A small CTC audio transcriber, trained from scratch.
Training: 5000 steps, batches of 128.
Data: trained on short read English sentences (LibriTTS-R), 24.6 epochs.
Rows from block 11, named by matrix and row number. Each number is 200 + 40 x the weight over its row's rms, rounded and kept within 0 to 999. All counts start at 0. After the name is the row's rms in percent of the matrix's.
# convs2: project pointwise conv (model.blocks.11.convs.2.weight, 128x512x1), inputs 86-171
convs2.7,104,201,281,153,130,241,183,225,200,169,130,196,211,207,210,194,225,232,138,144,239,306,174,149,184,164,218,161,163,214,174,193,165,158,161,194,205,199,185,191,195,127,161,162,216,179,237,214,278,225,242,137,190,285,207,182,149,100,261,132,225,201,211,148,196,233,252,209,207,214,128,310,211,227,288,251,196,105,207,232,241,198,121,189,182,175,162
convs2.8,101,161,172,137,252,178,202,209,229,183,204,275,210,221,181,192,163,156,194,162,177,180,168,128,210,186,214,215,265,127,189,228,254,208,213,154,222,238,197,215,131,173,140,236,147,336,242,141,154,209,190,249,199,168,244,197,173,164,226,201,192,185,163,119,271,223,204,192,176,240,219,196,187,164,211,232,122,131,199,216,192,212,144,185,132,146,201
convs2.9,101,182,219,191,234,111,210,176,218,134,224,95,207,171,220,232,254,308,212,167,207,181,157,209,218,154,201,163,203,248,247,141,218,208,194,211,205,207,140,263,184,109,214,158,185,267,155,178,211,189,231,211,127,272,207,219,192,187,212,234,161,244,171,217,188,173,215,236,179,191,164,193,219,275,219,63,199,182,163,217,194,202,197,188,72,147,240
convs2.10,103,196,164,202,219,218,193,147,248,138,242,189,215,190,187,175,205,125,162,137,240,173,207,185,215,168,198,227,232,224,167,134,224,219,229,207,203,219,220,200,245,179,149,167,171,235,257,167,109,178,164,226,93,129,152,231,158,217,206,229,213,202,89,190,263,205,205,221,171,288,208,196,226,301,186,205,273,134,175,274,244,226,214,258,209,230,205
convs2.11,102,258,190,222,198,256,170,263,252,173,229,149,244,206,215,164,203,198,186,232,220,175,161,209,271,233,215,210,172,232,228,216,196,258,73,207,146,196,168,202,184,113,171,173,175,244,244,193,233,124,213,241,238,258,172,242,168,204,253,95,241,173,212,251,246,223,239,205,170,204,175,173,243,201,176,143,177,142,210,197,272,207,202,154,314,203,182
convs2.12,097,238,202,168,125,341,188,280,280,271,199,197,209,176,182,252,100,217,170,186,221,198,198,231,264,143,195,203,233,228,177,219,255,191,128,142,298,176,223,203,230,212,237,236,229,199,159,147,220,262,182,144,155,295,189,245,255,197,264,202,265,222,237,220,217,238,239,170,173,239,250,143,213,221,193,155,290,236,123,198,210,155,175,147,178,189,200
convs2.13,098,187,177,221,192,191,202,174,222,205,196,169,110,166,226,154,222,177,204,250,178,167,188,146,271,314,271,191,189,199,193,205,202,211,282,138,192,236,182,224,269,272,225,170,144,253,203,228,166,188,177,140,219,185,234,181,226,233,212,206,229,166,210,210,293,215,214,145,202,198,226,232,134,120,150,205,233,191,239,252,189,254,212,267,157,172,219
convs2.14,096,223,207,236,254,204,160,249,73,235,180,162,225,250,170,263,151,207,233,214,134,197,215,206,161,220,265,220,212,262,226,240,180,167,122,177,215,195,236,223,250,203,228,256,210,217,139,200,171,242,205,194,225,226,157,195,181,160,181,185,138,170,175,199,232,216,242,155,220,152,209,196,205,175,143,203,211,201,308,157,144,244,156,129,155,217,212
convs2.15,099,258,174,163,212,185,194,220,198,171,150,165,107,289,177,211,220,186,169,160,245,168,221,179,205,193,243,213,172,234,205,200,256,207,234,259,128,224,144,247,152,133,149,184,177,217,205,199,190,258,178,137,145,203,144,152,209,204,166,196,195,194,174,196,198,185,187,189,230,234,213,164,219,182,214,100,217,180,177,204,164,237,191,167,255,194,248
convs2.16,102,166,153,95,151,270,151,154,261,222,279,215,265,208,196,155,212,213,68,184,203,197,100,258,160,206,215,144,190,186,227,167,217,181,208,160,162,139,217,189,267,176,260,106,219,197,205,227,282,114,234,147,237,212,198,236,169,190,152,151,172,168,165,205,225,199,266,207,190,208,183,237,238,183,296,217,202,198,221,234,212,243,175,212,243,176,203
convs2.17,104,189,242,224,114,192,185,184,160,178,182,217,151,206,164,183,191,173,171,210,218,179,172,235,192,49,220,132,185,197,156,227,144,196,220,230,197,153,300,229,164,208,198,214,207,129,140,165,178,207,173,149,158,227,226,250,206,177,239,174,115,256,226,261,202,238,232,216,219,262,163,225,238,248,169,231,190,199,130,180,259,167,129,160,188,196,178
convs2.18,101,245,267,138,212,237,271,175,229,215,223,341,184,254,180,232,237,174,117,114,245,247,204,180,223,125,191,115,131,198,209,192,236,184,215,213,182,234,179,169,213,150,189,179,172,231,181,159,221,252,208,210,174,199,196,176,215,160,226,204,303,298,180,187,186,227,230,184,242,159,205,132,157,205,262,216,178,238,189,232,286,206,206,158,184,188,193
convs2.19,099,239,197,198,231,155,197,221,164,166,270,92,150,211,155,214,193,190,238,162,230,199,115,194,212,178,189,205,230,190,230,198,108,220,152,196,155,272,168,193,153,163,240,225,194,209,208,173,270,244,135,193,238,232,196,215,216,255,201,253,203,217,113,149,280,181,177,234,201,260,259,187,200,220,169,198,231,167,192,213,182,158,218,227,135,218,163
convs2.20,100,243,225,205,179,231,145,210,299,189,194,208,187,222,249,221,188,223,103,199,249,136,140,143,160,213,237,170,177,226,144,179,154,146,224,219,139,242,176,149,232,299,198,191,146,199,257,226,251,183,231,228,203,234,242,133,209,213,195,170,154,185,231,145,311,191,152,163,186,247,208,201,172,183,198,241,256,250,174,204,214,268,218,190,168,252,118
convs2.21,100,203,249,260,155,257,208,189,243,162,262,281,201,187,218,207,174,149,199,173,172,287,227,92,209,145,194,237,236,231,220,214,170,213,195,222,164,246,288,153,132,213,170,196,250,135,126,256,234,264,162,189,238,208,214,175,122,130,151,177,174,202,185,181,180,211,225,177,224,165,203,141,151,205,247,205,189,216,229,169,135,211,139,189,184,171,167
convs2.22,102,189,154,284,233,224,204,149,164,208,147,134,184,192,247,183,180,230,164,213,142,145,201,165,214,256,159,141,253,161,92,195,163,234,190,176,227,212,182,183,176,94,222,274,153,220,166,174,214,240,177,242,243,202,184,163,194,240,215,168,214,169,207,140,238,131,196,121,285,176,220,219,189,229,228,153,166,211,182,252,159,260,221,207,214,221,225
convs2.23,101,174,212,174,249,235,162,157,228,160,223,192,199,134,246,180,155,181,222,201,215,223,307,112,233,160,164,211,246,183,183,183,176,233,202,174,143,245,281,131,168,228,166,229,242,262,267,216,250,217,182,201,191,77,203,182,276,152,208,240,227,249,165,221,244,162,174,214,188,187,202,253,252,168,181,116,182,113,266,248,254,196,222,181,179,211,236
convs2.24,099,233,211,192,221,289,165,194,218,201,222,180,200,150,226,153,233,155,252,205,288,183,156,188,168,193,115,190,170,260,243,220,205,219,182,212,244,237,230,169,240,255,164,216,155,200,153,233,144,199,197,179,158,164,196,211,131,209,208,250,251,220,187,157,177,205,223,144,141,225,181,177,227,195,175,224,154,226,252,230,211,177,205,117,174,216,186
convs2.25,101,163,202,216,234,186,246,193,174,188,207,251,160,269,173,213,179,175,204,213,189,137,124,211,184,235,235,149,212,244,166,253,160,167,267,188,157,202,258,184,162,257,287,274,205,138,164,188,134,191,175,214,207,264,237,140,185,177,237,212,191,247,156,217,139,231,217,136,237,259,229,203,209,237,171,211,208,191,234,200,195,150,135,214,204,265,226
convs2.26,098,180,207,208,234,97,263,214,244,235,205,224,166,245,250,142,204,163,214,191,193,250,182,225,180,238,235,213,176,141,194,146,203,205,179,172,133,259,151,210,181,128,274,139,251,224,168,196,168,245,167,191,214,189,220,163,244,172,212,232,247,129,197,211,252,242,182,249,192,174,171,208,182,209,212,259,172,182,195,196,173,227,212,191,283,139,215
convs2.27,101,239,254,159,165,205,192,211,211,191,174,251,264,215,176,211,194,250,197,190,139,126,291,263,209,208,191,254,133,170,173,180,208,222,250,206,157,209,202,202,161,224,171,254,180,187,207,181,266,241,249,195,219,277,171,318,192,229,258,169,190,218,236,220,211,254,78,238,190,129,207,189,246,205,183,120,142,168,171,200,262,232,161,231,221,114,200
convs2.28,097,179,221,168,140,108,268,235,201,168,193,151,214,161,206,143,183,132,220,174,184,241,161,227,207,189,175,201,179,166,321,195,125,178,175,221,168,135,189,217,148,210,230,234,209,256,205,231,211,233,203,196,267,227,163,189,193,165,168,189,170,152,250,254,175,196,197,163,158,183,106,234,216,187,223,133,267,148,234,213,195,181,137,152,139,165,162
convs2.29,102,190,171,133,149,188,295,183,142,325,228,128,188,176,177,230,255,233,164,149,150,227,187,221,144,268,216,211,194,118,189,203,167,176,214,122,241,214,188,185,144,127,204,149,241,222,182,196,159,196,161,240,272,183,197,148,198,252,164,163,264,139,260,236,238,191,133,229,272,263,195,206,182,198,177,217,190,181,179,209,289,160,244,237,173,214,188
convs2.30,098,139,189,290,220,296,222,201,264,317,139,178,228,156,238,222,189,249,194,200,239,202,177,242,163,205,198,301,151,122,214,214,186,177,147,214,209,250,159,177,247,225,133,211,225,170,210,178,183,201,262,208,117,209,189,173,159,150,190,226,166,203,220,241,181,205,172,212,155,148,170,226,209,96,179,251,247,223,263,121,232,208,189,178,185,273,290
convs2.31,099,164,235,186,218,219,238,241,204,253,161,221,154,194,171,257,204,228,175,187,212,179,137,188,241,194,217,179,200,179,132,227,177,315,132,212,171,225,186,191,256,188,212,222,291,187,170,175,190,123,236,191,238,180,190,226,191,202,159,189,173,242,161,208,155,183,225,282,208,192,199,174,176,164,183,224,310,196,151,155,267,230,124,226,151,241,221
convs2.32,100,192,180,211,220,150,187,262,137,211,147,184,186,265,209,206,166,186,184,177,115,240,222,163,215,248,201,246,187,201,235,227,232,266,268,187,176,250,186,197,210,254,240,233,225,151,207,179,197,228,163,220,214,254,247,185,241,185,157,227,146,193,212,162,216,184,157,300,198,183,211,215,174,158,212,253,227,233,218,211,183,237,187,201,214,224,116
convs2.33,101,195,243,239,204,196,198,160,174,207,204,247,228,184,161,174,210,168,106,186,155,187,193,179,194,199,253,186,190,154,176,96,179,175,209,159,240,225,192,191,223,237,176,214,281,160,266,185,213,267,89,169,260,164,140,207,216,190,169,260,189,204,167,165,199,170,206,124,203,251,269,208,148,207,182,214,239,128,205,180,191,176,193,222,141,136,209
convs2.34,098,174,210,235,254,180,178,202,236,183,180,275,257,203,204,203,196,231,163,181,184,188,72,208,146,210,225,244,215,234,259,158,160,237,186,192,182,159,129,168,235,170,176,235,266,110,171,139,184,263,211,201,244,214,141,220,165,241,231,176,243,253,216,229,237,266,171,152,136,258,188,200,185,238,178,173,137,202,208,235,112,125,222,151,211,235,229
convs2.35,099,180,153,208,272,205,213,208,173,190,176,229,220,205,137,151,251,214,302,250,155,123,244,205,213,169,242,192,210,145,216,176,239,158,230,146,238,222,225,241,270,303,188,182,230,171,277,239,159,211,188,214,299,204,179,203,143,249,256,201,117,222,195,254,144,195,212,192,231,182,270,164,177,124,202,294,186,247,184,175,143,244,210,160,197,216,187
convs2.36,101,223,153,185,157,193,251,207,255,157,136,259,166,298,189,204,222,222,288,137,129,147,216,173,208,268,178,175,197,179,194,203,179,222,182,195,224,168,219,213,167,215,214,232,211,245,110,138,163,207,223,241,174,201,165,193,154,208,205,247,233,207,172,196,178,190,156,190,156,216,203,166,113,172,169,192,151,212,262,212,237,140,206,137,243,194,170
convs2.37,102,227,161,180,245,210,136,136,237,185,192,136,262,162,254,255,227,214,276,199,143,192,237,231,167,136,183,171,216,201,258,245,173,192,183,280,249,145,202,284,199,252,212,245,193,177,217,186,209,160,230,199,220,219,216,232,250,172,246,223,200,149,151,194,240,168,189,264,160,251,168,175,179,155,267,244,223,210,136,150,246,173,213,190,318,201,212
convs2.38,100,200,262,154,200,194,193,213,218,180,160,270,205,290,191,206,209,210,203,186,241,119,212,183,153,183,233,229,183,168,226,217,233,188,134,143,241,190,264,226,213,179,251,205,153,202,265,228,188,203,236,162,226,231,244,193,232,125,203,132,215,238,199,187,272,225,196,231,245,120,211,256,197,140,195,150,213,198,235,194,246,166,215,137,147,117,224
convs2.39,101,159,165,158,242,167,199,205,172,231,202,142,190,203,264,241,196,169,267,200,215,274,191,189,115,189,232,182,236,173,180,181,182,158,255,236,154,195,262,309,222,178,258,193,231,209,262,142,202,168,246,198,194,194,222,195,244,123,188,176,101,176,183,217,233,191,187,205,258,229,249,240,220,249,208,201,304,238,174,176,182,152,249,183,135,249,217
convs2.40,102,228,226,177,164,204,218,136,168,184,229,196,180,273,115,203,223,226,157,193,251,181,161,181,218,266,178,217,160,236,228,195,217,167,262,212,227,209,224,164,154,159,217,195,168,190,119,214,270,229,207,173,225,125,238,177,125,125,204,162,225,175,137,173,187,238,197,240,172,222,175,169,156,247,174,116,157,188,193,214,245,232,203,204,205,183,219
convs2.41,102,189,224,219,199,203,242,199,171,270,223,149,213,140,149,128,147,174,229,156,178,131,194,172,194,232,285,204,153,196,166,132,95,163,168,282,171,212,186,232,285,160,180,232,188,159,202,244,172,226,188,234,209,252,227,151,217,191,231,199,192,209,153,204,199,188,210,218,184,235,197,240,201,194,276,158,204,113,186,227,219,163,217,221,233,207,144
convs2.42,096,152,232,172,156,233,180,261,277,182,223,134,174,174,198,157,226,244,235,217,209,180,221,112,163,212,221,242,207,236,219,260,281,174,236,171,239,199,147,156,180,241,188,232,201,200,208,193,155,98,223,158,256,183,235,167,239,206,229,161,199,240,182,221,220,234,250,208,190,176,179,179,228,260,149,219,176,224,131,306,247,211,196,185,216,176,137
convs2.43,097,253,171,204,161,172,179,188,190,205,177,232,188,166,194,155,217,223,197,196,119,169,231,109,171,83,271,152,251,177,211,183,146,209,164,191,218,124,159,230,264,243,182,139,215,284,272,168,242,198,198,207,122,159,218,227,207,161,144,199,190,246,227,275,245,226,184,231,173,235,222,147,143,136,141,230,183,192,183,243,173,223,201,170,201,203,184
convs2.44,098,224,230,198,121,207,180,175,171,190,213,257,221,198,221,163,189,145,123,191,201,160,133,160,240,241,138,138,293,253,196,217,268,239,236,203,198,223,167,248,228,212,194,112,145,293,123,195,108,210,201,204,230,199,193,230,205,192,195,262,274,205,221,278,194,213,252,204,162,172,157,177,149,146,230,231,243,217,215,109,191,196,242,188,214,158,169
convs2.45,100,215,189,183,186,179,159,234,243,222,121,221,135,192,162,188,221,162,222,203,169,207,182,186,122,192,210,188,172,220,187,249,122,134,263,223,167,214,261,168,165,143,175,182,243,164,238,172,197,254,199,151,174,226,162,208,240,187,237,174,214,191,190,258,170,206,216,166,209,197,126,218,170,205,156,213,223,193,260,250,168,161,152,210,223,175,142
convs2.46,099,209,208,283,230,181,130,223,203,140,178,112,202,247,185,134,222,137,194,136,124,260,177,209,202,165,160,231,127,159,173,208,197,197,182,215,221,226,187,175,184,201,141,173,200,116,193,198,232,215,216,174,192,184,164,196,236,283,222,158,163,220,168,248,155,225,197,235,230,235,239,168,214,155,244,137,229,170,222,234,173,166,207,211,166,224,190
convs2.47,101,222,207,193,237,142,251,195,238,177,221,302,170,257,184,161,235,223,244,251,175,151,230,203,232,232,255,151,188,190,226,121,234,149,162,175,230,222,149,228,190,250,219,182,171,255,192,318,249,213,158,186,246,149,184,238,239,201,224,191,210,221,191,153,110,196,175,149,194,211,258,177,235,157,175,129,172,155,164,240,199,213,189,165,206,198,175
convs2.48,100,201,225,206,201,174,248,170,178,247,196,149,167,222,216,218,155,168,157,172,229,183,199,191,161,120,180,83,207,251,183,195,156,170,229,156,265,271,247,211,184,106,215,247,183,209,158,173,226,242,235,179,194,219,257,179,177,197,195,202,184,174,89,242,310,271,214,224,182,202,257,242,139,212,211,181,167,297,179,177,152,96,150,168,196,212,216
convs2.49,097,205,182,158,210,153,149,258,227,185,160,222,326,270,183,215,241,169,213,199,205,273,259,235,183,165,254,225,212,209,153,163,246,254,232,240,159,165,232,150,227,185,162,217,199,176,183,145,199,189,219,191,177,243,226,240,153,176,133,164,209,227,125,225,241,238,223,205,193,201,196,219,139,189,207,141,227,188,248,223,233,315,163,78,246,216,194
convs2.50,106,206,139,237,173,205,156,272,193,259,155,195,153,149,198,227,275,268,213,217,224,196,149,203,160,193,193,162,156,230,233,163,144,210,223,223,221,222,138,214,160,207,211,152,220,218,150,160,222,220,209,196,264,229,171,226,209,203,135,174,157,240,264,148,187,190,292,182,169,207,206,167,151,162,135,232,226,137,225,187,200,154,217,229,282,163,232
convs2.51,100,256,234,208,175,291,201,210,115,196,151,137,214,209,143,277,177,323,146,233,185,148,189,262,184,208,219,165,202,247,159,198,128,163,166,223,247,187,159,170,199,156,185,180,180,285,184,214,165,160,203,207,193,226,202,268,173,190,273,190,179,247,179,208,222,256,260,214,214,197,157,194,141,236,153,199,206,224,208,145,225,211,215,179,149,223,138
convs2.52,100,231,171,176,172,285,167,190,153,172,231,206,254,304,186,163,98,211,296,233,172,256,226,228,174,196,201,152,198,190,214,220,274,267,206,174,128,162,182,188,193,151,242,219,181,188,201,252,183,243,210,200,223,247,164,153,226,180,179,237,264,186,183,140,183,243,267,166,99,259,243,278,185,186,190,148,191,174,215,146,120,253,178,273,175,195,196
convs2.53,103,146,186,246,234,344,230,154,242,176,206,215,203,108,183,244,150,254,173,155,141,225,243,217,101,204,219,141,191,209,216,170,198,212,150,161,232,160,240,195,281,179,202,233,279,203,212,197,251,195,192,203,211,212,256,196,174,214,158,243,196,228,138,184,160,210,128,231,206,217,187,181,213,234,206,289,184,245,193,246,190,206,213,178,207,183,188
convs2.54,103,217,318,206,168,199,211,234,216,172,247,175,148,273,203,243,139,212,193,197,210,185,260,237,184,223,167,204,209,204,212,230,196,207,192,210,209,199,176,292,207,184,208,208,261,210,127,225,169,189,248,115,199,204,193,176,202,137,228,172,251,206,156,227,157,210,229,303,205,202,213,209,226,235,219,234,201,249,193,153,236,134,280,214,208,269,204
convs2.55,103,221,246,165,169,197,203,261,144,170,217,135,165,163,182,174,143,205,151,230,163,222,205,236,151,279,249,157,230,197,245,183,205,240,213,230,171,140,203,213,196,141,164,183,220,244,203,250,200,159,170,171,179,177,162,238,214,224,206,234,111,193,144,295,178,202,241,161,182,240,201,183,223,195,213,203,209,192,211,247,171,217,199,236,200,183,196
convs2.56,101,208,207,229,177,276,176,233,224,210,252,188,237,224,225,164,272,183,145,228,244,213,193,204,201,151,199,197,220,162,141,180,218,148,194,163,182,187,251,169,286,137,202,262,186,198,187,174,230,218,146,217,214,183,180,192,198,268,191,165,284,264,272,201,182,240,225,204,208,185,222,175,216,238,249,190,221,171,181,132,213,171,252,152,200,184,327
convs2.57,101,189,223,211,165,145,215,176,287,178,222,249,152,209,268,221,214,261,233,215,213,128,187,195,168,164,244,148,180,221,154,151,171,161,251,241,170,245,184,247,247,202,221,166,186,171,195,291,185,187,174,158,195,167,185,177,228,169,153,219,101,232,197,173,237,139,159,198,215,155,138,140,168,204,167,175,216,204,213,149,179,268,183,139,213,173,246
convs2.58,097,253,223,223,183,267,120,195,219,202,203,137,152,272,194,246,224,130,160,255,166,222,262,176,213,205,243,193,154,268,237,280,172,258,221,217,323,234,236,147,197,250,259,222,239,228,245,195,167,243,197,302,156,181,259,179,203,146,204,182,161,210,202,208,217,208,212,247,147,188,212,190,230,188,207,133,193,178,131,179,161,175,164,171,225,199,186
convs2.59,102,187,207,165,179,213,194,212,144,227,157,101,257,209,159,194,244,159,217,208,290,230,177,185,186,164,246,198,220,111,250,198,221,197,252,226,203,194,196,178,202,222,209,191,209,150,256,207,213,162,181,241,209,166,207,204,210,157,184,140,237,200,190,214,200,149,209,208,222,326,187,161,120,163,164,226,223,162,289,251,181,170,192,211,217,230,176
convs2.60,097,200,156,218,210,151,260,177,181,214,154,206,255,181,152,193,199,104,258,210,174,210,217,201,207,130,195,174,211,209,202,248,239,171,162,220,238,231,162,224,215,203,230,156,243,239,133,249,200,238,193,176,278,196,173,198,214,312,143,268,199,246,237,201,218,288,173,268,205,216,185,140,228,233,215,185,307,199,257,170,195,213,209,192,215,158,231
convs2.61,103,204,172,140,149,186,141,187,195,265,272,198,143,204,259,159,257,227,203,250,212,197,207,203,268,183,221,218,130,181,157,212,230,186,303,225,207,225,183,197,189,188,113,223,205,222,211,210,189,176,190,219,215,249,103,139,170,255,181,134,147,216,177,203,240,161,203,258,193,133,167,209,179,188,220,257,228,236,253,185,191,178,226,225,255,185,127
convs2.62,098,229,217,208,196,280,179,236,178,229,107,236,226,214,195,203,182,225,248,249,192,244,186,201,215,187,188,245,184,236,223,159,181,182,229,152,127,161,248,224,202,187,238,223,213,185,207,194,236,234,165,187,202,151,182,236,203,215,165,221,245,255,190,153,233,253,253,254,150,243,243,255,201,241,228,198,245,276,204,238,230,106,79,165,152,142,183
convs2.63,101,257,212,176,210,217,177,231,273,202,186,206,248,194,194,246,198,185,182,153,219,261,161,201,118,188,196,273,160,231,163,119,169,191,225,274,130,192,136,254,165,223,156,223,162,176,130,224,193,273,215,222,240,130,218,181,181,226,159,83,202,259,169,206,173,208,216,219,191,128,208,219,155,342,192,181,116,189,127,134,201,188,165,207,138,219,170
convs2.64,099,195,138,209,254,112,217,246,177,190,185,168,166,215,148,227,166,115,185,228,179,210,215,178,195,165,204,171,188,175,172,213,208,229,167,227,142,221,162,209,269,141,220,214,208,154,214,177,113,245,155,240,260,153,180,195,204,223,292,168,233,270,176,245,221,177,181,135,208,203,165,130,263,223,244,108,206,158,145,265,199,114,192,162,146,152,178
convs2.65,096,214,296,273,142,239,183,164,188,125,297,243,180,96,276,201,118,240,216,176,176,217,180,187,151,129,206,279,194,158,243,222,198,192,242,175,235,191,199,127,197,172,236,192,183,169,230,194,197,212,256,173,189,269,178,168,239,183,145,184,82,226,203,205,153,193,170,212,193,178,212,246,287,228,195,204,253,180,251,212,266,193,181,151,313,200,273
convs2.66,102,238,145,234,123,116,241,222,155,216,261,121,203,218,189,206,120,243,168,240,204,188,242,217,149,168,262,186,189,152,183,204,242,105,263,193,217,199,227,215,163,167,279,159,162,279,141,172,166,225,239,188,217,169,241,221,188,204,270,229,196,214,145,214,222,214,233,192,220,254,211,215,202,244,216,195,211,215,179,224,144,148,231,202,299,188,152
convs2.67,103,197,192,266,238,144,245,241,233,240,213,197,105,254,228,145,139,243,157,222,234,189,317,199,229,114,189,177,167,150,245,177,161,173,153,175,135,134,229,215,209,168,190,225,217,210,189,161,294,168,209,165,316,177,185,218,169,195,142,175,224,208,177,176,186,180,200,177,197,179,192,196,212,204,302,172,206,229,137,178,127,187,237,170,199,205,210
convs2.68,100,247,183,175,249,163,186,213,187,208,179,228,196,167,187,236,233,233,153,275,223,178,166,166,227,208,211,268,167,199,199,118,215,171,168,114,172,205,247,246,190,262,185,225,156,193,173,236,201,89,202,165,138,216,185,160,219,145,267,196,167,196,188,234,236,200,243,187,177,246,160,249,270,232,210,174,238,149,172,252,175,196,182,261,187,182,184
convs2.69,100,199,161,212,192,194,240,207,168,139,218,148,167,138,174,172,138,260,203,170,141,183,128,241,257,230,199,238,139,230,181,205,220,174,202,176,206,260,168,163,218,213,165,167,213,234,200,229,120,181,255,244,184,145,202,199,138,153,228,223,257,171,225,185,244,234,171,198,188,289,263,186,255,230,194,160,183,214,183,215,247,228,214,154,182,203,155
convs2.70,100,227,160,257,138,177,214,180,229,191,271,214,188,112,244,197,205,221,215,201,167,172,199,272,225,242,207,177,213,238,198,247,244,201,120,119,167,254,167,182,153,161,270,199,198,298,248,163,205,193,195,214,167,192,261,158,157,202,129,243,187,222,119,186,211,162,182,184,301,179,156,207,202,215,185,224,256,224,235,242,200,194,229,218,202,174,177
convs2.71,096,223,244,248,173,192,176,221,130,165,145,242,185,227,180,132,121,138,218,148,202,218,230,166,165,156,216,92,226,135,211,202,180,192,223,195,245,226,256,184,189,222,230,161,209,242,258,184,185,183,176,218,222,178,255,183,196,212,218,191,139,161,199,163,236,151,229,177,211,194,213,147,68,135,228,239,166,191,179,199,172,164,130,141,155,261,213
convs2.72,098,212,183,209,137,257,228,220,144,260,204,207,194,230,266,198,237,207,191,207,281,183,115,211,189,205,248,194,184,226,215,210,189,178,238,233,200,259,227,189,211,221,146,170,210,241,140,176,216,193,190,210,214,198,168,125,199,183,232,174,183,199,120,242,189,148,142,194,210,296,181,189,154,179,156,185,221,156,235,209,159,269,265,228,76,132,226
convs2.73,098,206,229,232,204,249,227,171,128,193,211,183,197,199,191,190,173,257,136,229,166,218,114,208,168,216,239,213,182,222,145,100,236,208,247,230,151,172,172,250,170,335,216,117,250,190,191,174,232,280,222,166,230,355,226,148,189,202,196,203,213,201,180,126,225,215,253,201,218,173,180,197,164,191,138,292,167,258,202,201,195,218,199,211,254,192,196
convs2.74,101,183,271,188,184,211,242,194,163,169,215,150,186,241,136,216,171,227,177,182,188,228,147,218,239,268,149,121,167,277,200,195,206,226,232,224,228,272,221,154,175,105,184,199,185,210,212,152,239,234,170,146,237,246,257,194,257,149,233,188,248,278,179,211,205,250,139,168,270,244,165,203,217,174,234,168,259,240,191,185,251,174,215,220,173,167,212
convs2.75,104,142,179,174,229,146,174,203,165,205,254,256,234,210,202,162,231,202,186,186,175,184,243,159,164,150,188,190,163,218,201,163,136,203,215,144,203,206,146,190,194,256,248,147,184,258,186,101,256,127,164,188,202,190,177,110,184,199,166,133,237,163,225,222,186,132,214,171,241,187,196,236,179,230,230,261,264,170,252,229,233,117,211,198,258,163,181
convs2.76,099,206,131,214,173,202,190,189,191,225,182,174,120,206,204,223,185,143,275,227,187,246,223,228,127,139,137,226,229,125,136,220,195,214,167,145,197,147,138,162,317,146,213,243,169,207,201,203,138,135,243,134,211,185,314,191,201,172,122,202,234,164,221,176,185,190,153,209,161,215,191,190,133,185,216,268,237,261,211,188,159,157,187,246,222,157,206
convs2.77,095,205,224,190,226,167,131,235,266,214,221,150,202,190,178,254,154,194,199,216,201,140,166,162,224,270,177,271,266,194,206,206,170,206,220,175,283,166,208,272,169,267,173,221,158,136,203,183,151,173,267,217,250,240,247,196,215,198,171,266,219,210,196,237,232,163,198,187,209,163,245,252,216,187,234,151,175,221,218,282,316,108,159,226,148,149,170
convs2.78,102,196,245,222,202,223,181,124,237,200,179,190,218,225,204,200,165,160,233,197,235,151,171,232,187,177,205,186,166,236,194,164,206,156,227,188,177,183,256,213,247,193,214,175,134,200,122,215,236,182,221,189,208,211,184,202,251,163,176,188,208,176,199,148,250,205,224,244,214,236,278,160,199,118,219,148,254,275,160,247,237,207,236,175,200,229,218
convs2.79,096,223,206,198,252,183,190,201,213,232,178,166,280,204,158,194,258,182,150,279,216,135,280,244,230,122,208,238,203,256,144,184,206,184,178,195,171,161,205,164,172,226,231,182,177,250,203,136,245,225,133,218,217,237,189,151,191,264,224,159,165,145,225,228,171,145,221,231,155,214,228,238,193,162,210,191,136,186,194,120,214,259,201,246,280,226,122
convs2.80,101,174,187,220,154,138,209,206,128,235,142,194,167,180,178,251,236,304,183,191,230,235,176,199,200,134,214,210,176,201,226,176,193,213,213,270,173,103,152,239,220,229,206,215,156,216,235,242,231,162,192,230,242,162,167,239,154,250,181,225,199,158,207,219,157,210,236,269,228,244,161,71,172,228,154,199,176,167,221,173,172,216,194,174,206,196,163
convs2.81,100,207,180,189,223,196,172,181,183,255,217,219,279,232,215,240,148,176,202,223,171,226,164,182,138,154,168,96,183,93,159,169,263,253,165,258,205,240,191,145,266,156,201,206,161,170,221,161,253,262,183,123,153,289,247,248,164,155,183,233,126,182,172,152,140,202,202,204,201,210,162,255,189,178,130,133,217,242,156,187,190,158,165,177,227,222,156
convs2.82,098,223,317,207,188,168,219,216,160,227,185,164,201,206,159,218,230,77,180,225,171,153,168,202,211,221,212,143,168,180,186,247,169,248,206,209,204,240,218,203,216,154,200,257,247,169,212,179,202,239,168,206,124,200,92,267,177,204,188,166,143,262,222,211,239,247,105,187,210,251,247,176,177,250,215,216,178,232,217,209,212,214,256,173,201,178,164
convs2.83,101,237,144,201,181,165,224,207,222,195,170,178,156,235,245,208,226,163,305,158,256,133,259,281,272,137,200,174,157,181,219,139,235,156,215,216,250,197,260,143,211,132,272,256,189,203,179,241,197,124,219,219,180,155,130,218,214,217,217,230,139,234,175,224,223,211,134,213,196,188,193,174,226,230,150,168,265,165,184,236,249,164,269,201,274,183,182
convs2.84,098,205,188,183,188,182,184,219,222,214,237,198,189,232,211,170,196,152,108,194,243,202,166,247,142,255,168,167,190,167,149,129,237,166,153,201,190,178,218,255,201,221,192,222,254,186,176,237,190,253,244,183,241,186,273,149,161,200,188,181,205,208,169,235,205,197,251,249,214,256,182,200,163,198,223,166,137,186,195,216,212,73,212,163,242,181,203
convs2.85,102,171,174,217,198,141,267,236,83,252,250,221,274,207,148,179,247,201,116,219,224,212,233,188,156,174,185,173,160,168,251,161,282,138,194,207,206,193,194,147,230,191,269,203,294,206,206,189,187,271,217,217,217,88,247,224,119,212,218,194,228,177,184,239,177,234,148,142,148,180,184,176,126,218,242,220,230,271,217,155,175,164,191,197,262,233,233
convs2.86,097,139,242,246,220,140,271,222,241,204,199,167,190,217,221,271,151,284,177,225,170,188,128,194,125,248,185,267,182,208,187,186,181,243,286,236,279,212,209,222,220,140,237,251,178,214,188,187,229,119,184,198,170,241,176,174,176,194,230,218,195,187,263,212,143,159,211,258,146,195,176,178,196,130,220,189,185,268,198,206,139,204,173,204,235,262,170